Weights of a small sound classifier.
Model: 4.92M parameters, moe expert_choice, layers 12.
Training: cautious_adamw at rate 0.0015, 21000 steps, batches of 128, held-out accuracy 63%.
Data: trained on acted Russian speech (Dusha), 26041 training examples, 103.2 epochs.
Rows from block 3 of a small sound classifier, named by matrix and row number. Rows with one number within an expert belong to one neuron, the router's apart. Each number is 200 + 20 x the weight over its row's rms, rounded and kept within 0 to 999. All counts start at 0. After the name is the row's rms in percent of the matrix's.
Before each expert's rows are labels from the 100 clips, of 14976, where the router gives the expert most weight on average: "responds to" is what is common among them. Only what is clearly more common there than usual is listed. The data: acted Russian speech (Dusha). In brackets: how many of the 100, against the usual share in percent.
# router: router (model.blocks.3.mlp.router.weight, 4x192), inputs 96-191
# gate: expert gate (model.blocks.3.mlp.gate, 4x96x192), inputs 96-191
# up: expert up (model.blocks.3.mlp.up, 4x96x192), inputs 96-191
# down: expert down (model.blocks.3.mlp.down, 4x192x96, transposed), outputs 96-191

# expert 2
responds to: emotion: sad (78 vs 27)
router.2,099,206,225,194,211,159,217,205,165,201,169,215,187,205,225,199,148,172,179,178,183,188,230,202,198,191,156,222,244,197,207,219,222,196,179,216,229,187,185,221,213,221,224,191,199,208,165,217,178,173,221,203,208,200,214,195,227,177,149,174,200,163,182,212,194,191,242,193,203,196,213,188,209,210,215,189,201,220,183,183,212,199,219,188,204,202,209,198,198,173,191,198,202,213,193,182,188
gate.0,099,180,189,220,184,190,206,228,158,221,234,180,203,249,196,193,205,184,214,187,189,186,202,193,204,195,185,224,158,203,206,205,147,201,170,174,187,184,231,225,203,197,223,193,186,214,190,154,196,196,199,215,211,206,252,203,161,205,158,230,189,210,226,208,210,221,223,193,217,177,198,220,199,217,187,201,192,190,190,194,229,206,156,213,200,198,209,172,199,183,180,203,191,182,185,190,210
up.0,104,197,188,197,189,194,209,223,162,222,231,176,197,235,197,205,200,178,205,200,190,179,203,196,187,199,175,225,172,201,196,195,147,199,182,178,189,174,222,233,203,200,229,199,187,216,175,155,196,201,205,196,210,199,252,200,160,214,157,226,202,201,225,198,215,222,241,174,215,173,201,222,191,217,199,195,196,202,197,196,225,204,163,208,189,199,205,167,198,178,168,200,196,195,182,191,212
down.0,116,201,199,195,198,180,207,203,201,196,221,174,168,188,183,181,224,204,220,162,207,180,165,193,252,190,206,181,217,234,189,158,188,218,182,206,188,161,191,175,195,194,171,186,207,203,237,188,204,183,209,192,192,238,215,216,193,228,220,210,224,190,200,200,198,194,208,211,196,208,156,231,198,161,200,205,170,161,235,205,182,234,191,198,212,218,210,234,222,208,231,200,177,241,195,179,193
gate.1,112,146,220,212,248,182,195,202,192,211,224,174,211,171,185,228,231,207,196,171,220,192,177,211,211,193,191,206,164,212,211,193,179,185,227,237,221,166,172,162,200,202,195,202,192,237,230,188,184,200,200,173,168,187,209,188,171,206,217,179,199,226,222,207,202,205,170,167,176,194,185,182,197,213,178,213,202,214,201,219,185,216,170,207,216,176,220,163,203,192,229,175,220,185,209,180,237
up.1,126,227,176,188,158,239,193,222,215,173,201,210,192,234,189,180,189,212,199,230,210,196,196,181,201,226,225,209,221,198,168,195,211,204,178,153,164,214,230,218,209,196,194,203,204,176,187,223,228,215,196,228,216,231,193,238,200,206,195,217,196,174,164,192,191,168,227,229,201,193,191,226,196,179,187,200,190,183,215,178,230,197,218,194,209,222,180,223,187,205,171,258,170,183,180,237,156
down.1,114,196,202,187,205,216,199,251,227,199,196,201,185,206,208,185,160,164,167,212,221,227,206,188,198,187,202,196,210,201,212,205,189,162,236,203,230,169,186,204,205,184,237,228,181,185,167,221,222,216,224,189,175,174,209,201,191,203,179,197,190,207,167,189,209,214,210,175,190,210,241,183,198,226,233,223,207,186,212,237,204,221,176,200,198,191,160,180,179,184,194,192,199,188,199,181,149
gate.2,094,218,201,184,204,218,180,230,177,212,195,196,172,202,219,246,193,181,185,209,211,204,184,194,198,200,184,200,209,177,188,208,203,183,219,189,201,167,198,155,180,193,213,218,216,170,158,191,236,180,192,248,229,207,213,216,221,235,205,211,187,202,202,188,207,177,186,208,174,214,206,197,202,203,240,241,190,225,236,183,229,230,176,168,208,195,171,185,180,205,183,217,168,204,215,223,189
up.2,090,220,209,207,209,221,182,216,192,191,196,206,195,239,209,227,209,194,208,204,181,198,174,211,214,214,187,180,230,195,208,194,187,191,166,182,193,178,197,190,213,201,195,168,195,176,194,214,234,174,200,242,206,199,199,223,186,196,197,216,166,169,175,219,208,151,200,233,199,205,175,214,202,193,210,213,203,223,229,161,238,229,203,161,217,204,187,222,200,230,163,224,157,196,175,228,165
down.2,087,197,212,205,185,160,213,215,200,222,230,169,223,193,184,164,229,190,184,177,189,171,206,182,221,170,219,225,198,199,229,214,193,196,212,258,177,195,202,193,177,213,188,169,177,242,216,191,166,231,228,174,180,201,220,192,203,221,221,169,202,222,195,227,195,204,209,195,210,179,181,222,206,218,176,173,217,183,214,176,203,194,161,208,223,180,210,176,187,216,202,186,220,190,185,171,173
gate.3,099,190,163,207,170,238,199,173,211,152,210,210,211,194,162,182,200,193,245,190,205,210,211,233,251,218,222,192,226,203,203,146,226,219,199,210,185,224,227,224,197,176,209,173,210,201,227,232,210,224,167,161,205,183,170,172,215,185,189,216,183,205,189,205,181,235,222,215,232,178,203,184,202,172,189,209,222,185,186,206,172,168,228,176,198,201,189,226,185,210,211,215,211,182,179,196,197
up.3,107,202,225,202,240,172,183,203,175,244,206,183,202,178,223,225,194,214,162,202,200,168,223,189,158,169,172,214,175,187,177,220,165,191,235,194,188,182,150,161,178,227,189,216,165,212,192,181,167,194,214,218,212,233,218,214,181,221,202,184,213,210,215,205,215,210,180,185,156,217,188,207,199,229,221,202,165,221,221,190,211,224,176,204,201,185,218,177,200,208,219,194,204,207,246,182,205
down.3,104,186,169,191,223,174,184,194,232,254,224,166,214,217,158,202,202,214,205,218,216,210,200,190,190,202,207,174,171,201,209,170,166,200,205,196,194,176,180,211,235,202,163,219,174,247,222,165,202,215,220,189,193,215,220,225,185,212,188,168,191,198,220,228,179,177,189,182,218,233,203,208,187,219,172,181,196,189,203,208,192,220,162,229,183,216,217,216,223,193,179,202,246,185,166,179,201
gate.4,086,211,214,195,207,205,196,170,187,190,214,192,175,192,245,241,196,191,198,207,184,217,189,223,203,215,172,163,183,172,236,211,144,200,232,185,190,181,197,200,211,188,219,176,220,179,163,192,194,195,184,187,251,184,185,170,165,220,190,220,201,234,217,163,212,196,193,184,218,207,212,222,185,199,218,249,218,246,196,218,195,199,174,206,206,188,196,176,185,192,203,213,197,195,200,221,203
up.4,092,219,192,180,202,204,207,183,242,174,224,184,172,172,219,221,169,209,177,194,212,208,209,214,181,205,211,193,201,180,177,214,203,224,247,207,185,176,139,190,162,202,219,212,226,191,184,206,203,247,192,178,215,199,175,215,209,216,193,203,210,205,195,191,175,198,175,217,219,217,223,177,200,186,248,188,179,208,214,223,180,206,217,194,201,188,181,233,198,191,225,217,212,235,207,204,170
down.4,097,209,190,209,194,208,201,227,178,209,194,204,153,210,239,196,201,171,181,219,182,175,186,195,192,203,184,192,218,185,190,224,218,207,185,218,202,178,224,211,216,187,222,227,192,214,176,219,232,180,158,202,191,212,214,208,215,205,146,216,170,182,191,151,225,192,160,188,180,203,168,214,226,202,212,240,179,238,231,211,234,239,213,205,200,205,162,183,179,196,193,247,194,177,222,233,173

# expert 1
responds to: emotion: neutral (64 vs 35.8)
router.1,121,181,173,182,184,237,180,173,217,181,248,178,207,199,173,231,239,207,202,222,222,196,176,183,171,235,213,174,163,218,214,188,153,209,216,168,178,187,227,186,199,177,184,192,210,190,221,173,220,224,173,205,204,190,203,222,170,228,225,236,212,235,216,202,196,225,179,213,199,191,204,232,174,176,199,205,193,182,212,215,171,200,179,200,173,204,177,208,216,243,214,201,216,200,194,185,212
gate.0,101,200,209,186,209,213,200,177,216,179,188,227,192,170,198,184,187,221,216,181,194,204,226,196,200,187,217,207,210,206,188,196,215,217,195,201,201,203,170,208,217,182,189,212,162,219,201,217,155,211,177,164,210,197,158,209,201,163,183,183,213,183,194,213,185,220,190,198,243,219,216,185,234,202,193,183,202,184,166,220,181,189,252,220,211,190,201,211,198,188,213,195,224,208,215,202,210
up.0,109,216,186,167,185,211,193,162,228,196,210,217,188,155,189,197,224,211,227,216,202,198,210,196,189,205,191,183,211,211,186,184,196,235,202,186,194,186,182,209,201,202,176,196,180,204,210,209,169,197,177,166,218,214,170,211,198,178,189,216,206,204,206,196,200,223,191,205,233,235,188,216,195,185,203,193,185,194,205,206,174,200,249,202,182,210,221,221,223,208,229,202,230,219,220,183,219
down.0,111,196,148,198,179,205,207,214,237,211,225,194,240,181,158,208,197,214,207,230,214,225,197,197,221,177,192,224,215,212,229,194,193,181,200,207,176,190,209,177,236,195,219,246,202,203,229,169,227,196,206,199,198,188,204,254,203,205,183,180,190,207,250,215,198,189,206,197,190,230,208,204,203,214,199,192,213,204,199,185,206,208,196,207,164,201,206,180,205,214,189,228,239,167,189,190,213
gate.1,095,205,202,233,193,217,199,203,178,187,175,205,188,198,233,181,207,200,221,202,169,175,220,238,216,175,196,199,227,175,182,222,226,221,212,201,209,243,217,222,194,211,244,189,188,177,189,202,166,201,179,225,217,182,165,189,260,183,216,226,166,197,206,197,207,199,192,213,197,192,179,205,254,214,213,207,216,219,213,211,228,177,210,198,211,191,216,206,179,205,195,220,155,185,218,222,196
up.1,086,207,197,193,180,245,214,182,198,176,209,203,186,192,214,213,213,224,211,212,183,172,200,212,182,226,199,220,202,218,177,219,209,229,198,171,202,222,220,193,181,206,231,180,219,168,204,162,188,205,165,212,205,193,149,221,232,214,213,231,214,212,219,201,202,227,186,239,196,200,194,207,209,155,230,185,188,200,218,191,195,190,198,179,196,179,205,236,208,229,220,218,159,234,229,220,209
down.1,089,203,202,207,232,198,206,181,219,197,211,177,164,218,251,195,195,167,197,214,245,210,184,206,193,155,201,162,226,204,217,209,224,211,176,189,234,175,217,231,215,177,197,215,199,202,189,246,207,170,202,224,213,203,211,186,225,184,196,202,180,197,163,161,219,204,154,210,209,188,209,208,235,208,200,221,192,208,205,226,164,221,203,196,164,186,198,209,208,201,208,211,205,183,209,224,179
gate.2,108,227,183,229,192,231,199,186,192,184,189,199,206,219,202,204,209,213,226,223,206,178,189,188,198,208,218,156,208,195,207,206,205,227,176,183,192,247,221,222,198,205,191,167,229,174,220,183,226,205,167,249,230,214,181,215,216,213,178,246,186,213,211,191,207,195,197,247,219,208,197,236,205,170,197,195,188,169,211,187,213,192,213,190,204,217,204,233,196,222,203,223,152,202,213,241,202
up.2,099,217,183,227,203,233,207,193,194,182,185,219,209,223,202,214,214,218,221,192,214,180,172,181,183,235,219,169,178,228,213,193,192,233,172,164,188,231,213,212,205,207,179,177,228,189,210,162,216,188,185,226,210,225,201,209,205,211,162,225,218,215,221,177,214,200,200,238,212,251,202,236,184,160,191,199,186,162,174,208,205,205,193,199,198,216,226,247,223,221,213,190,169,223,209,233,206
down.2,105,216,232,205,184,178,212,190,184,203,211,167,207,225,240,203,171,197,213,209,173,188,218,208,215,210,198,191,217,171,203,206,221,197,171,215,202,230,194,222,211,221,153,167,206,192,185,200,209,189,189,192,199,208,188,197,197,212,158,195,195,187,179,207,175,189,227,234,212,168,185,213,186,207,167,186,214,213,191,156,192,176,193,161,198,203,210,224,193,227,179,209,194,215,178,227,202
gate.3,115,210,194,213,189,207,211,180,216,195,204,223,255,209,187,198,208,190,228,225,146,201,209,190,205,188,220,197,196,165,213,202,191,190,175,209,178,265,216,225,213,183,178,178,166,213,209,189,171,217,180,175,191,196,202,197,188,174,190,185,197,207,218,228,198,202,193,188,241,190,205,187,210,232,168,184,227,221,166,196,202,163,210,193,200,195,195,181,199,213,206,208,241,168,172,211,229
up.3,103,197,187,183,181,216,201,178,230,178,219,212,241,207,186,202,205,200,213,219,171,198,197,175,193,216,228,200,168,184,222,210,168,178,196,200,177,236,227,218,206,178,184,183,183,218,203,172,191,233,181,181,191,189,206,207,177,203,196,197,221,221,224,237,180,216,177,189,216,192,215,203,195,220,180,187,216,212,177,232,191,161,188,199,186,179,172,171,200,216,213,215,237,172,178,192,224
down.3,102,192,208,190,181,203,206,215,161,234,213,179,180,198,215,218,171,170,207,230,208,222,210,226,204,196,180,193,189,188,191,183,204,178,211,203,192,191,223,184,176,203,214,223,240,173,173,198,236,202,190,173,235,238,205,187,179,230,174,214,203,223,223,160,211,203,216,165,187,191,219,186,164,207,186,230,208,249,194,197,192,199,200,183,199,208,165,162,151,160,193,214,201,183,185,219,201
gate.4,093,189,180,206,230,215,232,190,225,182,189,227,196,180,203,185,196,206,190,159,203,214,198,213,206,201,232,225,195,208,176,218,203,224,208,201,235,181,187,203,200,197,220,211,215,210,191,211,193,209,207,210,211,156,135,194,222,168,207,189,194,176,188,204,184,206,186,206,229,223,223,184,228,199,198,206,209,175,155,210,178,181,239,234,214,175,202,203,217,161,215,180,187,187,206,210,191
up.4,098,191,178,195,235,227,221,188,233,187,191,231,189,185,188,203,207,220,186,166,211,227,181,205,200,208,241,207,193,226,198,208,199,218,191,193,233,169,190,199,220,201,213,220,219,202,199,215,211,208,214,212,192,157,151,215,214,174,208,194,196,166,174,196,184,202,190,197,234,230,229,186,213,176,191,216,214,163,157,208,178,189,234,238,213,185,204,201,222,178,207,183,188,188,188,220,186
down.4,094,218,163,208,176,210,238,183,210,183,207,194,212,211,192,175,181,202,244,241,195,238,215,237,223,198,201,201,220,170,200,180,196,206,152,173,206,220,200,213,217,198,206,224,203,182,210,179,214,195,180,194,214,184,185,229,202,195,180,220,181,196,232,191,184,169,198,206,228,203,219,198,200,233,178,194,222,196,171,180,186,182,207,193,173,236,184,217,237,192,188,218,208,209,199,217,229

# expert 0
responds to: emotion: positive (43 vs 18.5)
router.0,103,211,204,211,210,202,214,215,208,234,168,208,185,189,207,186,202,200,220,218,189,203,171,234,213,161,187,203,212,185,181,185,244,192,190,210,195,195,187,180,200,206,181,235,189,197,193,211,205,169,187,219,208,213,206,208,240,191,201,179,163,194,205,162,216,153,170,187,203,221,172,205,231,217,193,214,220,234,210,202,228,232,209,200,211,228,219,196,202,199,181,241,191,183,204,238,185
gate.0,087,218,200,180,214,203,206,189,229,191,213,207,232,192,188,231,194,217,226,225,198,218,188,188,191,181,222,227,202,188,194,217,197,180,185,200,189,227,200,191,239,227,169,198,203,190,190,198,229,168,195,212,190,205,178,223,164,187,212,166,207,203,198,200,185,159,204,217,175,212,208,198,207,200,159,167,249,199,178,173,213,184,192,189,161,245,210,194,221,211,181,207,232,198,178,234,196
up.0,070,216,193,224,181,219,198,225,222,210,214,170,190,228,200,204,202,185,206,215,198,198,168,221,204,193,166,190,213,181,206,202,207,183,196,154,196,222,230,230,245,201,195,180,221,193,196,201,219,201,187,224,202,205,209,208,201,207,156,171,166,179,205,204,172,153,199,197,226,201,181,228,191,186,205,207,220,236,223,180,224,216,174,181,207,219,218,187,188,210,156,215,187,185,159,233,194
down.0,079,217,206,162,208,194,207,210,221,204,184,220,206,184,189,186,197,211,228,217,222,193,197,145,250,198,233,186,204,188,225,187,219,169,200,240,206,199,205,196,186,171,165,191,189,209,193,225,217,221,226,181,187,204,189,217,193,194,194,163,227,188,172,209,223,196,229,185,192,194,212,194,189,212,146,202,223,174,192,216,202,209,219,249,194,220,159,153,166,170,194,186,224,200,174,208,184
gate.1,096,215,197,193,196,203,224,201,217,153,171,239,210,201,210,149,184,214,234,194,195,224,209,174,211,199,243,209,204,205,183,216,200,235,163,218,228,244,223,212,198,156,209,200,198,157,193,190,206,222,215,202,185,190,164,178,220,174,208,217,225,195,197,191,222,194,208,228,230,182,209,153,210,187,209,192,247,133,152,215,216,183,208,237,187,207,183,198,195,180,214,175,183,225,209,216,193
up.1,092,218,177,197,212,181,231,221,205,185,223,177,205,204,215,166,185,191,213,205,209,197,194,173,203,179,235,210,189,162,187,233,197,207,203,204,187,212,204,214,179,172,214,207,198,189,179,169,200,243,211,201,195,181,201,173,196,222,236,207,203,217,223,175,206,197,198,197,209,152,211,190,208,233,224,198,227,171,206,221,200,191,163,216,194,189,185,160,197,182,183,206,193,180,206,224,196
down.1,096,188,210,189,193,188,205,182,212,181,203,214,187,177,204,189,210,220,176,204,203,170,232,161,190,210,205,200,142,211,233,206,181,234,200,199,180,196,175,178,172,183,198,178,201,215,214,168,184,204,179,181,229,247,202,205,205,213,205,196,234,229,197,217,197,237,199,216,208,223,186,211,185,172,200,184,154,199,210,201,185,195,184,215,203,169,202,203,195,222,247,201,217,194,226,198,188
gate.2,115,213,212,212,177,191,186,197,144,225,198,176,182,181,229,217,185,168,190,217,169,192,246,201,187,203,162,192,218,178,218,220,211,188,214,206,206,215,218,209,191,215,223,189,209,197,194,188,175,204,178,178,218,192,194,197,211,228,156,214,204,224,213,166,224,206,213,192,196,200,193,206,195,191,223,237,193,221,228,165,196,179,185,197,214,193,175,177,161,205,191,214,210,190,222,209,208
up.2,114,196,183,171,211,192,224,187,249,166,203,223,209,204,184,182,198,229,226,197,219,225,178,169,210,198,239,222,204,222,210,207,191,219,166,204,188,189,185,189,212,173,197,204,198,191,198,225,225,186,225,216,192,186,197,200,199,187,228,193,224,192,174,231,189,185,196,217,204,204,223,191,214,195,177,172,214,156,175,214,215,213,210,210,175,219,199,216,246,183,214,184,197,220,196,191,182
down.2,105,225,197,216,192,222,179,224,183,202,194,185,175,233,213,192,201,173,230,229,176,197,166,200,226,170,201,177,206,180,205,176,199,186,195,194,203,198,240,226,213,168,203,189,195,162,174,168,233,204,172,217,210,204,251,201,199,213,186,218,175,203,236,189,219,178,203,169,206,184,188,219,210,217,207,235,213,218,215,210,212,197,181,215,189,220,176,187,184,180,168,236,169,179,178,210,217
gate.3,103,224,218,212,190,184,178,176,211,217,192,212,213,203,192,225,204,226,217,242,176,185,213,210,193,174,186,181,190,190,216,177,212,205,189,189,173,231,210,196,202,215,154,196,198,182,215,220,197,170,191,195,242,262,211,228,192,175,173,196,192,212,194,222,218,172,190,207,199,218,167,237,199,212,159,177,183,203,206,155,185,180,223,188,170,208,216,226,194,225,205,216,240,199,201,198,197
up.3,107,175,192,208,162,209,154,195,178,235,174,207,208,232,191,219,189,192,185,220,197,219,218,220,185,181,169,181,201,198,238,186,219,188,194,172,225,193,228,251,231,203,185,204,201,184,218,206,197,174,210,200,207,211,248,216,211,175,173,197,174,189,207,216,210,166,196,184,217,208,208,223,204,215,174,199,212,219,191,176,212,202,207,192,178,204,203,204,189,228,153,193,220,180,182,168,189
down.3,101,201,177,178,173,198,193,237,223,207,187,205,220,179,154,175,220,234,187,190,202,220,205,175,247,185,211,203,216,204,211,159,227,200,230,207,182,192,195,180,198,168,179,236,184,203,202,240,213,234,223,189,180,189,188,212,221,212,207,190,193,196,153,211,210,196,185,197,210,215,196,198,202,216,177,203,210,200,215,236,210,217,206,249,202,215,186,170,176,189,200,196,226,164,175,217,142
gate.4,103,174,191,181,194,219,211,201,223,173,180,243,201,216,184,205,211,183,197,195,190,224,179,175,222,216,192,249,169,232,187,171,190,187,180,189,220,196,210,193,220,166,187,222,204,200,218,180,211,176,241,183,152,206,225,200,202,186,203,145,226,180,217,205,191,181,217,187,186,202,204,196,197,189,177,201,208,203,174,195,208,206,206,234,202,207,222,185,210,189,200,183,204,196,142,201,223
up.4,098,155,199,232,191,232,167,209,199,179,179,220,224,218,185,197,233,168,186,188,204,205,195,202,223,199,168,214,192,220,208,167,210,184,185,211,210,190,226,188,221,184,181,193,191,188,235,181,206,186,216,210,188,208,232,209,219,175,197,172,178,191,225,196,187,193,210,199,186,213,178,211,217,192,169,219,201,221,204,182,191,209,202,198,230,193,196,194,185,227,195,193,189,173,170,189,239
down.4,100,186,225,189,179,183,176,197,211,185,233,190,219,208,193,232,201,197,181,202,175,197,176,181,162,224,195,206,194,199,224,210,179,186,173,221,185,208,247,196,204,217,195,175,202,213,220,206,200,194,217,190,206,162,227,215,175,202,215,173,215,226,211,254,175,212,222,187,232,196,230,201,160,217,177,210,205,198,182,185,162,176,198,185,192,180,206,182,228,178,205,189,216,205,167,196,247

# expert 3
responds to: emotion: positive (38 vs 18.5)
router.3,070,202,206,222,201,187,210,201,219,187,155,226,220,200,201,154,183,226,209,183,204,215,216,201,239,181,241,211,201,202,156,201,218,221,202,206,203,248,187,209,191,186,207,207,195,205,208,203,170,239,225,178,172,224,173,176,205,172,205,192,221,185,199,215,200,213,210,214,205,207,197,164,214,219,207,193,184,157,181,214,205,171,231,229,237,169,203,201,172,164,225,169,181,189,223,217,221
gate.0,122,201,207,186,208,201,204,179,248,199,204,198,239,183,187,176,213,233,227,198,202,214,203,173,221,180,258,185,182,191,190,165,203,205,216,215,182,232,187,196,214,168,178,193,167,212,199,210,183,224,204,178,162,186,196,186,191,199,229,196,222,221,192,193,206,220,203,186,236,212,212,190,212,236,166,196,234,175,151,235,178,177,200,235,192,221,205,180,207,183,214,184,216,174,177,219,197
up.0,128,196,209,209,207,183,210,153,220,196,193,214,235,171,198,166,230,230,238,190,208,185,229,181,221,164,227,174,209,208,176,175,228,221,197,218,189,218,194,210,218,187,172,177,161,222,205,224,177,217,185,167,177,222,199,189,204,178,190,211,208,197,186,196,222,223,201,200,214,230,180,223,221,225,179,190,196,179,175,225,175,194,217,232,168,226,201,187,209,195,238,188,230,179,207,199,186
down.0,123,224,224,217,209,160,206,182,208,170,210,190,192,209,243,188,198,178,193,175,194,178,199,188,170,189,219,209,193,206,237,245,208,243,188,196,197,217,181,173,168,198,202,174,198,189,185,215,206,214,208,230,189,222,185,203,214,223,194,219,226,229,223,187,206,189,180,255,209,189,194,198,211,185,226,187,180,152,191,215,193,183,189,213,223,163,203,236,228,231,234,154,166,238,227,209,203
gate.1,086,178,192,211,187,203,179,176,197,211,174,220,189,161,181,214,214,202,197,215,193,233,184,195,250,222,176,170,205,206,211,173,203,195,207,193,224,211,232,230,237,184,175,211,222,200,210,245,205,172,211,174,205,193,205,210,209,178,168,185,183,185,180,197,230,198,213,165,217,209,190,228,196,198,168,214,236,224,180,203,201,238,231,198,185,189,240,179,191,196,189,187,215,189,178,200,196
up.1,089,163,188,174,185,193,178,182,202,226,172,220,202,170,178,207,197,194,189,231,202,241,201,204,249,206,184,187,196,213,211,163,206,192,207,203,221,213,231,222,214,183,193,223,214,187,210,225,218,177,207,172,191,209,212,200,210,195,185,191,190,195,189,211,246,206,200,170,202,225,193,199,187,213,166,213,236,220,180,189,205,235,216,207,172,183,209,181,181,197,185,173,234,185,194,192,186
down.1,096,212,210,194,186,189,195,222,229,210,191,207,204,234,224,219,177,180,154,221,212,182,170,196,171,177,197,206,228,192,253,229,238,180,185,197,211,190,230,218,208,188,208,191,189,226,184,229,226,217,197,238,186,173,224,217,202,198,199,232,199,206,191,193,196,182,206,218,213,151,189,216,185,193,214,198,194,209,238,213,198,213,217,196,213,148,184,198,213,224,181,209,185,190,173,213,194
gate.2,120,211,233,211,202,214,190,192,167,224,214,183,204,212,233,230,216,157,223,229,160,192,216,199,195,182,190,173,193,174,212,215,176,170,178,221,205,227,215,224,194,222,205,154,193,198,182,194,191,192,183,185,217,187,215,181,163,188,196,227,202,226,216,193,219,208,234,185,204,146,194,228,201,208,196,228,234,228,221,172,187,175,181,165,189,218,208,194,182,212,184,224,202,185,192,200,219
up.2,119,196,177,183,204,178,206,220,232,194,198,202,190,188,182,203,176,210,172,185,215,230,197,205,211,205,199,238,225,216,196,194,198,227,215,186,202,160,142,166,204,218,205,234,219,202,210,227,208,173,244,209,207,225,210,218,210,206,206,165,209,176,174,205,183,174,196,213,181,242,207,182,204,189,199,172,167,162,187,189,219,234,218,214,217,192,234,223,241,179,196,175,189,234,196,194,169
down.2,107,201,161,223,204,230,198,192,202,157,232,172,211,224,207,216,221,182,232,206,147,174,179,199,189,204,198,212,189,175,171,223,182,203,168,172,160,190,217,222,223,194,207,165,206,174,194,156,193,212,172,219,203,188,222,226,179,215,161,199,190,195,248,227,188,187,189,211,213,198,203,216,226,211,211,225,186,201,197,207,204,166,168,199,176,201,201,214,193,223,198,210,189,188,171,210,228
gate.3,109,182,178,213,176,247,160,214,219,167,184,228,211,209,168,195,200,200,180,190,195,227,180,192,216,224,188,220,162,219,190,172,194,191,202,181,194,212,235,193,232,176,191,221,197,198,224,181,199,203,216,167,170,211,216,215,194,204,184,184,206,196,226,208,219,195,194,171,213,219,205,172,196,202,180,224,191,201,163,210,191,198,197,237,237,175,211,187,195,197,201,191,192,169,171,217,239
up.3,116,176,180,218,190,247,176,192,202,177,159,230,212,189,173,185,203,213,181,203,200,222,209,206,214,205,179,192,178,210,183,166,213,193,210,175,196,198,215,210,209,167,190,224,186,197,224,183,192,217,196,169,186,211,213,205,212,192,165,217,194,201,232,186,228,220,186,164,222,232,206,177,210,215,198,239,188,221,161,227,185,205,210,222,225,175,207,180,186,197,230,192,205,174,202,202,235
down.3,107,170,205,181,214,208,189,205,203,189,190,217,198,212,194,202,191,216,165,174,228,154,204,176,169,242,209,188,180,230,226,206,210,217,192,192,200,183,204,180,192,206,194,158,221,227,235,226,208,215,201,206,184,208,192,187,209,222,199,215,227,210,172,216,174,230,234,229,188,186,186,226,158,154,193,196,163,169,208,206,198,206,218,195,225,152,216,229,206,226,219,191,199,211,190,183,203
gate.4,097,173,193,194,178,217,176,220,224,173,192,199,212,212,173,198,196,197,200,178,203,226,190,200,236,191,203,205,234,201,199,174,213,193,193,205,233,184,199,198,201,159,170,200,199,187,222,224,208,194,236,182,169,174,194,214,218,192,221,174,207,167,177,198,176,189,224,200,243,208,206,170,216,201,175,191,219,188,196,183,192,202,214,215,251,200,203,211,217,210,179,171,188,210,157,169,211
up.4,092,234,203,203,202,180,227,183,173,233,216,186,181,160,220,213,218,199,223,231,196,185,200,203,184,185,201,198,183,190,202,210,183,179,225,216,171,214,208,197,182,219,214,195,191,207,174,165,192,185,162,194,220,201,206,185,174,221,193,223,188,251,234,191,221,209,192,186,181,183,201,241,198,228,202,218,200,207,213,209,184,208,175,189,141,226,183,180,201,187,216,239,224,187,241,215,203
down.4,103,196,178,185,171,214,196,197,198,209,189,234,179,178,171,166,182,226,203,199,199,234,213,219,230,197,190,243,197,231,154,170,195,223,201,193,210,186,174,158,184,194,203,250,193,187,216,187,193,172,218,180,196,227,172,226,238,199,211,184,193,183,195,176,209,195,173,193,193,239,187,149,216,193,210,200,197,199,183,189,236,218,204,209,212,236,208,211,188,193,213,217,187,203,229,182,170